{
  "model": "image classifier",
  "train_examples": 22083,
  "crop_scale_min": 1,
  "weight_standardization": true,
  "depths": [6, 6, 6],
  "kernel_size": 3,
  "widths": [160, 272, 480],
  "init": "kaiming_normal",
  "optimizer": "adamw",
  "max_steps": 3300,
  "lr_schedule": "cosine"
}
Rows from block 3, named by matrix and row number. Each number is 128 + 24 x the weight over its row's rms, rounded and kept within 0 to 255. All counts start at 0. Numbers have three digits each. After the name is the row's rms in percent of the matrix's.
# b520: branch 3 second 3x3 conv (model.blocks.3.b5.2.0.weight, 40x40x3x3, standardized in use), inputs 0-7, a 3x3 kernel for each
b520.0 101:173142102108123091096119125101160145098128133107098122147156144132117193140150118119098108153099125120131144179167173174152161137153150093128123121069136093131107122143159106123125113114123140110103100113108103110084
b520.1 094:139133132155159136134162153121132135113107183113104150152119118088134167121094142095102133115143163160122148142120109116138126134126092130146118142137163048100159116153130109117121102090132102149094151147170099128157
b520.2 102:100058133130135130160122111128111109098164114126122116138134145127118161088127145165133098128150136111156186063102106086132116115158097163146133135104139081141140093132135156102118109113139136101139107114111138133149
b520.3 108:148120135117125107123110102128184124120139138131151112133098103113160106133159143129093099148108104136151102160118107115114140130125136105142118103116101163139115127167124143128119119135117098071124104127114086137153
b520.4 097:144142111134103136110103175136113115122120085124109095128137090146166130106160114114106095132123096183136115130144152131114120143119115131117136154034060167131092133132160167119139104116130137133113118111139140076151
b520.5 100:123137122082120123123117112087118135112115133114123170099138178120135136138134146125180161127124132127106140120148123078117087098117139112143153128109144113137156136116126117101124100124158136138111094161109183104084
b520.6 102:131118146109128144122138129178162162129166197126106116146121138129142131124136147109112143131138110153152153145142079105173153129191194121158169168159151179160090119143134111094101098109134161141096124118139149136115
b520.7 100:107125127132146133098149203141115141135122126163141088155145120127118135172106094158169136151154175118096138155137117158092113138106159133126134104182153129096087115117070064108157142115125136127120128141127083109150
b520.8 092:155136155131144144107122149140136142107115127127140137097107127079099127144124124152135135123130140099147167159123119146140109138160115163104115172119077097131138133144150150134080124159152156143138139107142125106122
b520.9 092:116133176137116151172142081159149135099165117091110154104083113156145071086133143097085132112104137151174158143133116145144134143140128134126104178157124141138132131113144102122155123123106114089101131108117158157172
b520.10 098:075131126079120156120106139128088096133081134162142147103133102099112127149165087136165166135147135105116114100125146078148176129162156139157181121175140129115122154130166093095148125116136149169155147138094139106087
b520.11 095:116162157122111143142096102119124123158105084123139095145116061102124120120137138141117123126139116111158168115160131089145155119121142123159111104125118081155163109124135127113137090137158102123135131133144142155116
b520.12 099:124148132148167144127107141127143130193129135149106125095118157127136147120125170134140149162144157156136116106153122107157122118159152139181105146146116120111136110114117135147155094136137149133154119167179095115112
b520.13 099:078055150119157144146135167152169090110133153137121136155105087134149114118089132153119135123129148105100155108110150138107170080157184084141166100140165148153168134138113112123125139149148119131130128136119149126150
b520.14 102:135150115117101145133136079130144099108140138145126153151126125131140129117143148109127178152132183086157173103111133112113146084095148136167132137163145110148140137126139128127140142105132130105155074122132154170193
b520.15 101:146172120134159089183135081107127132120106126135155183139113172117153132102123127111140145116113121087122175143129155104120149099149148134126142086133142118147170175107103131132127166121105110159089077117101152115102
b520.16 100:126109130110083104179112077152154118150145131151146151117109147165137107115153120116130144142123160158122109093121096138118129131144089127095132130142151104137157093134145128132141155150132139136093152131125148093107
b520.17 100:143102127145139105099070124141196132138148140114134163122141144116172153131139135085128110126132134116148111143138102165158162142159124120163157102124129135147198155134112090110110144156144173138127119132111122107119
b520.18 105:130112133147132143146123171171160151167168133137120077143130140141171152129089142095092157068097144123103154129118129115143138150164153085135160103158156108106098097132116068111120109094093152126122166119118111114132
b520.19 104:130111113118135135145149120114160188122153167110128176098098108102121119135095167159140143144124099146134169145152066127128114125121170115070098140101113139110136105152162118152124125145140127150087143133133156152157
b520.20 101:164129100129149115145105125107104175089141135127163097059105161097108100147145109118150104130136079151126108141103095139108151137170089103095127131102138142125097105089108138115116157147164102178178105123132120140125
b520.21 108:097142150125125077125148110115152105110129171115102113170155110113121141125129152116140111103152183062169184146142174155171168113134106160128153102116136133137172091131128120120113104133151105100103094111113127142122
b520.22 104:116140161117135112175134107151126136122143111124175194175134146125135149103106133116162158124139162086087137092140084101119135074110153111136102095117127084125184124109144139092135139129136115148129119125109167162159
b520.23 104:111112114144115095145138083208111058125106125149098125144108097141142123136116123143091102170155160132147171144078106116128124117116124117125135175139110163166153115146145091166122148119118169112163130136129158131117
b520.24 099:139122115102130127156162156112098147122074134143085114151107128148099134116089124096135154126111129122098133114112110115113108086110116123102137106131128073106135150171111155140158134157133153093122134113128083186167
b520.25 100:076090137144136198127187177184127133144111146129112068186139091143116125120156136126133125139151107131133116095123100136141114094137103140155132110156135131113098137129162073121130125129102145163147101126139094150173
b520.26 093:098147104119134107125092145176113140151079120153147111110116146107097142148125118074130147150126167146141087100131160095108129146136163114180147148138148143154133160139128163129157186124144121120147114129125129122162
b520.27 104:136117095179144084157098118095116154159105108177161159135118146129119137147119133156137133097119140143121127131117151131114116163148119104119114146133133161125136134127117145145130161131080107113102110132160151121112
b520.28 096:159159132138114107131058082121131123106117086115178120132157114095160135114091076133090111131116115090076101125109150110103160139142151126113138098134119157154122109141169157130115157095111120148150133099147128103141
b520.29 099:101140102162118084107195154157185141099140125115151139147145128130155136075118134139102089104153126102122145110132154118135152101115114105131102146158129144148116152159093120124093166154147145105162121130130118130147
b520.30 095:114113143112142161119090123167109090159100091133102096105115152124129112107160144122133124181126134101148101112129136144140152073101131130131158091138129135124138151153130090119149151167156146130155150116136160104139
b520.31 093:122143154121143145091078136132110141129166124096141106143147119118134098123142134141169141131156107152135079116136143136147108121093103145096080120109077135138087122073143120109139143110142099107129102169140154097125
b520.32 101:117156120098126174113143152140114124151088104138152079133127113160117112154078105149091096147101106133143098107136148097135125104107127158151152160156096146148076145165173145153093151139102164140128163148120170091105
b520.33 111:121106122115160122182142174134151153067120141127100124149126114092134128101083138095095126154125138106141137150144126139174144124140143125117120104148137163169110118107142133126114146153123121118116146141139097149134
b520.34 103:128120156091130123115172161095158162090119154142132054156138114170135141149117093106138160141087125125088082084125129113129181133151164152140146161181147188163110110103167103097121147128150124125134126123157094126132
b520.35 102:142159122138146085142148114136136101105140110164158135115142136145134159127109134140146149143131123111154150136175121142118157120150164144122127133124125125135175120074111086143108146140115116120156089101095175154120
b520.36 092:137116099140091104110135110097132166124114141103149129124130146115119104149166153134147134123112122156147124124129151081089126076094155091137138108100121120102108148183127168135107122091110113134151123137108142165111
b520.37 097:161176158103115110143143066093147143128111144105113135162077131114083174112120143131134155105119125127105148143120100148081136111153137171097123138146139173127139130137155144152162148108120123127141094169118111099084
b520.38 106:123126175089114157144122119145087114163137109144095147091129139114129141116150139141173169125127129151152101110097135122118167103120143117127098148099107161116119208161166143131148111121128142135149114122112149151146
b520.39 096:096128137079100103089130156143137120123160119170116108154132120138169131154167112128109127134114140142111127077116097092129115123132150127110103139147110197163107096109154150106146151142156118095109109126160130159139