config.toml
dataset = "telescope images of galaxies (Galaxy Zoo DECaLS)"
image_size = 48
crop_scale_min = 1
horizontal_flip = true
arch = "inception"
widths = [160, 272, 480]
init = "kaiming_normal"
max_grad_norm = 1.0
batch_size = 64
final_lr_fraction = 0
Rows from block 5, named by matrix and row number. Each number is 200 + 40 x the weight over its row's rms, rounded and kept within 0 to 999. All counts start at 0. After the name is the row's rms in percent of the matrix's.
# b30: branch 2 3x3 conv (model.blocks.5.b3.0.weight, 60x40x3x3, standardized in use), inputs 36-39, a 3x3 kernel for each
b30.0,109,200,219,144,175,225,227,119,153,144,191,191,246,204,220,256,209,178,208,174,130,131,143,140,140,174,257,212,187,165,180,192,160,136,168,217,199
b30.1,100,194,168,188,241,175,255,163,154,206,205,194,184,204,236,240,221,213,231,203,150,222,211,255,266,210,262,274,199,211,279,197,171,174,187,104,218
b30.2,102,202,213,223,205,201,209,213,197,203,210,208,267,166,179,224,182,195,210,211,183,161,164,205,245,174,162,234,163,150,186,151,205,224,224,235,219
b30.3,101,253,202,137,133,200,142,177,173,194,190,160,109,256,198,211,202,208,295,184,135,121,287,215,212,252,216,181,241,264,238,227,169,136,277,188,111
b30.4,099,158,180,204,203,215,274,220,231,225,134,196,244,185,190,220,203,202,299,147,186,125,231,202,214,212,233,241,88,98,200,160,192,225,143,196,148
b30.5,109,193,182,194,167,177,221,185,211,214,146,244,289,220,183,129,176,150,227,235,275,255,229,226,161,266,249,189,175,252,255,179,194,156,196,201,177
b30.6,096,291,266,223,212,181,183,170,119,124,170,206,246,159,205,277,200,185,230,156,161,211,189,256,184,179,241,145,181,250,225,226,202,165,253,171,123
b30.7,103,206,187,175,232,248,262,159,239,229,207,184,150,219,220,240,169,171,188,184,231,249,201,198,217,181,192,221,162,166,216,180,191,203,204,203,184
b30.8,094,225,306,188,247,196,186,163,154,132,224,223,221,235,213,150,230,181,171,244,173,189,220,226,214,175,164,166,231,165,203,205,150,100,218,219,195
b30.9,099,190,210,177,149,200,192,173,112,212,90,146,176,201,124,191,157,175,246,153,222,232,166,182,148,181,190,142,170,171,191,196,173,198,201,195,185
b30.10,100,231,227,245,204,235,168,88,157,144,180,219,153,124,193,198,144,153,202,195,186,200,230,224,138,166,229,139,221,199,175,193,196,166,179,195,173
b30.11,103,222,205,191,282,199,187,179,184,138,142,168,216,214,200,180,206,162,157,117,159,194,191,216,224,188,170,223,212,196,139,217,246,207,206,226,182
b30.12,098,210,231,192,155,147,177,195,167,187,194,238,235,184,202,263,165,211,205,173,206,142,193,197,249,232,230,145,211,228,275,242,200,245,213,168,220
b30.13,104,155,172,224,238,204,197,175,208,216,251,207,200,201,222,206,181,191,273,147,202,192,82,193,202,218,188,172,114,164,175,149,211,200,256,213,82
b30.14,098,273,222,230,217,212,239,118,195,161,155,235,171,174,223,220,194,167,203,235,197,197,182,243,187,279,187,187,167,183,209,125,157,288,173,219,161
b30.15,097,86,252,182,81,198,191,142,213,178,169,186,178,233,280,251,238,210,226,164,171,225,131,178,255,122,113,261,168,171,217,226,134,213,197,216,158
b30.16,102,211,177,192,186,211,310,260,181,226,154,252,236,202,220,216,207,192,231,175,181,199,214,205,186,232,229,177,149,152,186,204,219,168,212,128,219
b30.17,103,219,202,150,224,211,167,197,171,212,194,201,195,215,159,133,220,213,175,173,158,210,159,225,105,212,175,144,222,211,210,183,201,204,187,174,174
b30.18,099,242,136,124,175,159,175,205,184,238,183,100,153,133,167,198,142,190,170,219,178,210,219,205,212,224,180,223,246,155,141,245,150,154,303,231,195
b30.19,089,234,223,238,215,184,167,138,131,129,168,196,210,251,240,148,188,175,274,134,208,207,183,266,170,221,184,160,251,209,177,207,243,149,226,211,185
b30.20,100,197,248,92,178,168,199,191,240,234,175,218,158,185,177,155,210,202,218,209,233,211,176,163,178,181,208,139,266,194,171,129,231,149,236,130,137
b30.21,105,167,202,179,229,207,148,241,184,149,216,260,257,239,182,241,226,216,169,164,224,223,232,178,111,183,193,153,156,270,185,242,206,165,156,181,223
b30.22,096,152,160,188,235,146,210,304,190,250,226,187,200,217,240,153,269,285,175,117,210,104,185,211,224,199,217,215,223,218,135,184,176,188,163,213,204
b30.23,095,169,149,176,192,147,185,197,160,195,211,174,152,193,168,205,212,246,224,226,217,260,179,215,188,233,219,296,221,150,209,207,171,226,254,140,224
b30.24,107,259,174,151,225,157,188,194,197,179,190,196,175,194,214,232,188,175,225,145,126,178,126,153,188,139,189,195,209,141,247,238,231,184,213,274,186
b30.25,094,195,273,265,221,218,255,218,185,190,195,227,249,261,263,195,200,234,200,208,197,186,183,190,186,214,173,188,187,170,187,169,165,285,168,243,251
b30.26,101,188,210,214,144,180,154,164,186,191,267,212,145,139,191,161,227,150,208,153,140,130,238,182,250,222,223,194,275,196,193,239,160,194,281,197,188
b30.27,096,183,192,173,236,218,236,245,210,185,149,236,194,192,265,261,193,219,195,265,210,191,189,216,190,219,246,255,296,198,196,192,233,177,171,193,257
b30.28,098,192,150,244,179,178,187,122,267,224,175,201,171,244,216,172,239,224,268,245,263,194,230,189,167,209,178,111,225,166,203,178,123,135,187,197,156
b30.29,101,234,172,218,191,110,175,158,155,211,210,174,293,151,220,262,142,264,266,163,207,191,191,191,172,225,239,166,217,222,230,188,197,227,178,212,204
b30.30,103,200,241,221,213,187,222,167,203,172,247,188,132,236,168,168,140,245,252,206,244,186,221,265,254,169,225,193,189,183,210,252,168,179,218,239,157
b30.31,102,207,174,254,150,125,178,133,163,196,177,248,279,199,150,128,145,171,200,243,274,244,202,224,245,239,237,247,169,236,188,152,155,197,142,206,211
b30.32,098,239,214,208,255,148,133,169,199,245,226,274,188,165,187,204,123,160,199,162,197,252,225,212,247,136,179,174,177,249,282,257,165,133,192,193,153
b30.33,102,184,150,217,185,185,202,129,206,240,258,215,253,240,239,156,193,219,188,219,253,203,193,237,216,215,126,92,180,198,205,150,214,217,239,246,185
b30.34,096,207,176,183,187,177,293,273,239,284,175,211,251,151,149,193,214,223,219,182,214,242,135,198,216,122,205,244,224,184,147,205,228,235,234,208,213
b30.35,086,158,200,213,174,217,168,126,128,192,218,237,223,194,168,199,158,192,194,249,176,251,203,171,190,263,198,142,234,206,221,168,164,225,237,193,237
b30.36,104,236,193,192,219,225,158,229,223,178,171,215,296,214,223,82,196,256,283,226,242,266,204,180,162,264,262,195,213,294,243,145,203,152,251,245,165
b30.37,110,225,156,276,186,147,144,278,204,184,198,233,230,147,190,223,202,150,198,187,199,241,212,227,294,127,214,265,171,169,192,228,249,238,174,164,229
b30.38,106,212,175,186,213,197,190,176,218,182,190,169,173,195,162,213,189,134,191,222,191,266,208,241,328,213,250,254,177,153,171,221,184,223,198,186,196
b30.39,094,253,181,196,137,177,162,170,131,234,196,140,186,189,216,183,155,197,292,220,185,211,154,243,229,237,270,211,228,220,240,247,209,166,202,171,171
b30.40,098,295,215,199,161,188,262,208,216,257,177,244,160,211,180,230,126,156,215,128,141,154,156,207,187,232,271,173,175,169,189,164,222,219,210,204,165
b30.41,108,190,177,151,196,170,198,241,275,254,177,173,194,196,200,162,204,201,207,236,219,218,106,200,162,223,232,154,200,258,200,211,192,223,96,198,196
b30.42,092,235,153,128,209,252,215,217,255,175,123,89,201,227,151,135,191,194,219,146,206,199,125,199,204,196,174,181,118,283,237,248,183,213,233,269,249
b30.43,102,126,175,151,225,181,194,244,271,224,202,161,213,176,181,237,203,232,232,157,211,155,198,122,131,242,178,244,146,202,172,190,195,208,174,198,208
b30.44,099,169,226,147,202,196,158,241,241,246,190,224,201,140,249,205,166,174,282,191,150,183,225,189,188,243,215,231,89,160,250,191,195,231,171,149,198
b30.45,094,117,173,226,187,167,234,179,186,223,217,245,251,186,190,207,227,221,253,176,189,315,110,170,157,241,170,208,205,178,261,187,204,241,190,227,256
b30.46,096,196,161,163,166,115,222,259,247,242,257,201,165,248,198,264,263,199,265,187,256,174,258,157,198,198,215,226,185,200,212,286,211,188,229,233,227
b30.47,097,251,213,188,215,216,181,289,220,165,133,169,219,207,202,217,225,247,213,163,206,158,212,157,167,223,261,234,222,98,93,195,182,181,213,260,191
b30.48,102,165,162,178,253,236,204,222,263,146,142,137,149,158,242,197,254,214,184,123,184,157,213,162,170,250,141,142,165,169,234,150,175,176,226,202,196
b30.49,101,205,111,209,211,138,137,230,223,205,170,271,205,280,230,244,283,189,192,144,209,221,160,190,202,88,231,198,227,172,184,261,200,180,253,207,203
b30.50,097,228,189,151,242,215,151,181,162,162,205,196,245,274,165,159,146,202,167,147,159,180,217,153,198,199,130,180,205,120,182,225,164,265,145,200,251
b30.51,107,145,233,164,171,168,61,193,210,186,243,179,168,199,234,218,149,202,213,178,166,229,184,227,259,200,236,222,196,201,203,161,212,237,168,173,134
b30.52,098,167,180,208,231,176,187,266,255,264,137,170,206,144,142,255,272,205,294,177,169,217,186,185,249,189,157,161,230,179,166,206,200,268,201,237,181
b30.53,108,189,180,160,217,252,217,269,284,255,191,220,182,178,188,204,174,211,257,222,204,252,162,144,192,222,177,189,203,230,238,124,226,217,196,217,213
b30.54,095,153,105,138,235,232,229,254,238,226,200,228,214,240,250,296,235,205,176,225,188,187,194,192,157,207,179,170,173,168,196,273,157,220,168,213,270
b30.55,105,203,188,148,190,172,163,236,186,286,194,102,227,202,174,217,211,249,204,192,166,194,175,171,157,248,158,102,199,278,209,198,209,184,165,132,217
b30.56,095,184,166,151,199,207,134,183,236,263,173,136,203,239,195,204,231,260,246,176,204,213,225,209,284,163,194,228,192,143,245,230,154,191,202,222,165
b30.57,106,191,188,162,229,202,182,220,165,148,160,245,231,204,118,213,216,147,149,167,213,172,157,138,148,182,225,182,218,256,221,180,245,218,242,235,152
b30.58,094,238,201,218,205,217,207,160,197,244,160,183,260,238,230,275,249,188,187,225,183,153,194,212,235,147,146,188,235,244,169,241,215,189,162,169,261
b30.59,100,192,198,139,190,225,235,217,221,217,205,178,270,227,176,237,205,181,111,191,252,235,155,206,175,234,201,124,217,234,202,214,186,148,225,199,180