config.yaml
arch: "inception"
model: "image classifier"
dataset: "telescope images of galaxies (Galaxy Zoo DECaLS)"
train_examples: 22083
image_size: 48
crop_scale_min: 1
horizontal_flip: true
targets: ["roundness", "spiral winding", "merging"]
num_classes: [3, 3, 4]
norm: "groupnorm"
activation: "mish"
weight_standardization: true
depths: [6, 6, 6]
kernel_size: 3
stem: "single"
widths: [160, 272, 480]
label_smoothing: 0.1
loss: "cross_entropy"
init: "kaiming_normal"
optimizer: "adamw"
lr: 0.0019
beta1: 0.95
beta2: 0.999
eps: 1e-08
grad_clip: 1.0
steps: 3300
batch_size: 64
epochs: 9.6
lr_schedule: "cosine"
final_lr_fraction: 0
warmup_steps: 60
weight_decay: 0.4
Rows from block 2, named by matrix and row number. Each number is 128 + 32 x the weight over its row's rms, rounded and kept within 0 to 255. All counts start at 0. After the name is the row's rms in percent of the matrix's.
# b520: branch 3 second 3x3 conv (model.blocks.2.b5.2.0.weight, 40x40x3x3, standardized in use), inputs 16-19, a 3x3 kernel for each
b520.0 102 [142 115 131  94 141 128 103  99 182 162 173 128 177 166 135  63 136 123 136 139 103  79 162 140 121 109 164 122 161 158 126 163 173  99 106 176]
b520.1 098 [121 116  90 117 141 138 209 160 174  97 108 125 136 124 144 126 124 104 118  73 158 207 155 109 143  81 106 126 156 153 137 149 148 123 165  83]
b520.2 101 [148 138 145 158 135 130 131 157 148  97  71  77 131  46  62 138  66 137 117  97 136 109 150 102  78 201 124 173 166 144 146 132 119 158 176 172]
b520.3 096 [170 137 152 153 179 134 155 136 194 157 115  95 137  87 126 161 104 108 109  91 128 132 104 162 116  70 105 126 132 131 126 165 125 126 117  57]
b520.4 097 [136 161 229 121 136 152 123 158 190 122 104 166  96 151 131 171 153  93 137 151 159 112 133  97 132 156 146 121 133 115 151 127 116 112 163 177]
b520.5 097 [ 67 135 152  86 127 179 106 113 134 145  97  89 191 139 150 179 126 133 136 148 123 135 112  71 154 114 126 122 118 105 106  84  88 178  87 132]
b520.6 102 [194 164 152 129 134 107 170  82  62 190 142 118 146 171 130  98 118  70 134 182 120 136 139 102 142 123 122 112 111  87 119 146  99 131 150 166]
b520.7 097 [105 112 100 116 142 169 231 130 114  80  98 141  95  78 139  62 122 175 102 170 106 132 100 139 132 143 152 161 152 114  76 129  91  85 142 144]
b520.8 109 [162 141 122 133  94 113 159 124  78 161 118 146 121 116 184 170 155 144 133 100 161 184 155 157 136 147  67 109  82 112 111 142 125  86 141 142]
b520.9 092 [105 185 163 113 154 108  92 105 104 164 145 142 132 145 166 104 119 123 115 139 160 125 126 129 107  92 144 140 138 149 144 116  72 131 176 156]
b520.10 098 [116 141 130 178 153 105  81 157 195 125 142 116 104 144 134 141 165 203 184 115 115 128 105 115 158 158 128 133 143 145 138  98  77 126 116 136]
b520.11 101 [ 90  64 143 102 102 186 137 132 194 144 109 143 117 117 134 136  96  91 156 124 115 122 184 134 104 118 139 119 138 118 150 150 154 143 130 145]
b520.12 096 [106 114 144 143 166 103 167 126 135  68  79 161  99 117 199  94  93 115 129 178 109  82 141  62  66 120 147 128  98 132 152  91  72 175 128  96]
b520.13 096 [131 150 202  85 133 134 143 116 111 151 190 183 133  70 110 140 120  53 163 141 127 111 109  92 136 111 142 152 116 179 122 144 110 151 205 115]
b520.14 098 [128 132 137 117 146 133 108 137 109 185 186 149 192 160  98 141 101 121 144 131 206 153 150 144 143 169 174 123  71  77  93 175 132 122  85 124]
b520.15 096 [144 133 121 105 107 169  91 163 148 103  89 118 175  80 111 176 142 137 127 138 122 115 101  74  89  46 148 108 159 144  89 150 195 154 128  70]
b520.16 111 [120  92 111  96 126 124 181 164 183 122 132 144 107 101  88 147  96 133 128 117 122 111 121 119 100  92  80 182 140 113 139 151  73 147 103 136]
b520.17 103 [107 135 142 120 128 134 131 173 167  88 126 165 125 121 177 184  99 161 147  79 145 110 133  81 119 132 101  93 147 159  47 153 154 141 118 101]
b520.18 106 [189 170  86 167 121 101 145 127 102 128  88  75 174 118  97 135  92 141  69  99  45  80  69 127 140 113 157 153 135 134  80  92  80 109 102  73]
b520.19 094 [135 142 179 172 107  91 169 129  88 128 134 202 109  92 120 114  65  85 132 170 163  73 132 172 127  95  66 136 197 166 164 147 123  88  84 188]
b520.20 103 [155 119  84 139 117  99 129 113 117 111  71 138  59  79 176 127 163 144 153 156 186 132 146 154 185 125  60 124  99 162 140 119 141 100 101 107]
b520.21 103 [130  81  55 187 145 136 132 127 189 133 102  96 152 116  76 142  57 139 121  51  98  87 136 111 169 179 109 102 134 119 115  81  89 132 149  95]
b520.22 098 [ 91 111 145 120 172 165 106 150  77 132 163 203 115 176 133  90 161 101 127 157 134  77 147 126  99 117 141  79 107 134 131 121 102 146  84  92]
b520.23 100 [142  93 150 220 157 192 165 178 173 170 198 142 211 163 102 124 140 108 136 140 141 173 135 146 150 100 114 191 135 128  91 147 121  89  67  89]
b520.24 094 [122 130  69 107 107 100 143 141 215 121 138 125  87 163 176 101  94 144 152  92  82 135 136 117 155 167 115 142  78  93 109  90 111 107 169  70]
b520.25 104 [109 118 110 147 103 139 147 108  98 104  70 123 105 103 170  92  93 193 108 191 170 138 141 165 167 173 130 169 200 165 143 153 172 138  90 144]
b520.26 100 [131  92 105 150 158  97 244 192 129 101  90 100 121 135  78 147 115 160 127 134 142 182 176 149 121 156 106 189 164 148 138 128 106 105  76  75]
b520.27 102 [121 138 150 146 113  75 166 104  89 138 141 164 173  72 179 127 147 178 132 101  84 122 129  91 140 124 160 128  87  69 125 131  35 192 128  81]
b520.28 099 [158 145  59 148 150 124 149 127 143 189 135 127 122 150 157 142 101 132 147 133 109 157 100 108  88 188 112 122 126 127 128  91  95 156  70  66]
b520.29 105 [198 135 160 141  92 113 151 123 126 134 135 161 131 169 179 131 104 123 113 118 103  84  76 125 127 173 175  80 117 163 137 197  93 110 101  79]
b520.30 098 [195  90  91 129 101  92 139 109 150 174 181 116 153 114 119 132 100 135 131 109  99 173 142 136 169 125 111  84 130 166  67  80 201 103  77 133]
b520.31 098 [149 140 125  96 150 167 111 117 179 117 126 143 148 141  80 153  69 128 131  87  87  76  91 110  88 165 134  74 160 150 125 132 101 104 132 142]
b520.32 102 [175 195 144  59 163 158 109 105 134 124 223 162 150 146 100 145 139 179  81 139 112 123 132 174 155 144 172 122 135 160 151 103 123  78 102 129]
b520.33 101 [140 139 107 152 165  90 131 128 122 103 106 150  96 131  76 135  74  60 170 118 112 140 199 101  84 175 134 204 153 109 155 199 116 155  87 126]
b520.34 107 [126 115 116 150 129  93 144 104  92  95 150 124  96 142 150 109  87 162 152 188 132 139 131 129 155 102  76 176 106 113 112 125 114 151 154 156]
b520.35 098 [201 201 155 139 134 148  79 165 148 126 169 119 146 102  99 168 153 117 109 144 100 101 147 158 114 171 170 129 125 170 111 161  95 202 174 125]
b520.36 096 [152 144 133 125 128 126  76  75  78 181 197 146 144 155 170 112 125  94 141 168 138 101 151 150  97 118 133  90 110 131 101 104 142 181 110 201]
b520.37 099 [ 94 131 181 121 101 110 136 123  81 226 204 159 140 144 166 140 108  95 192 129 155 149 157 133 103 139  85 100 122 137 121  98 124 140  91 124]
b520.38 101 [127 110 152 149  69 118 152 123 116  91 119 140 131 103  80 161 174 166 101 150 135 117 103 106 145 123 133 114 111 107  79 168 147  93  91 129]
b520.39 099 [ 88  61 170  99 120 134  93 134  74  89 120 168 102 100 134 134 177 127 126 182 111  63 151  89 146 116 116 161 119 115 135 120 139 189 169 165]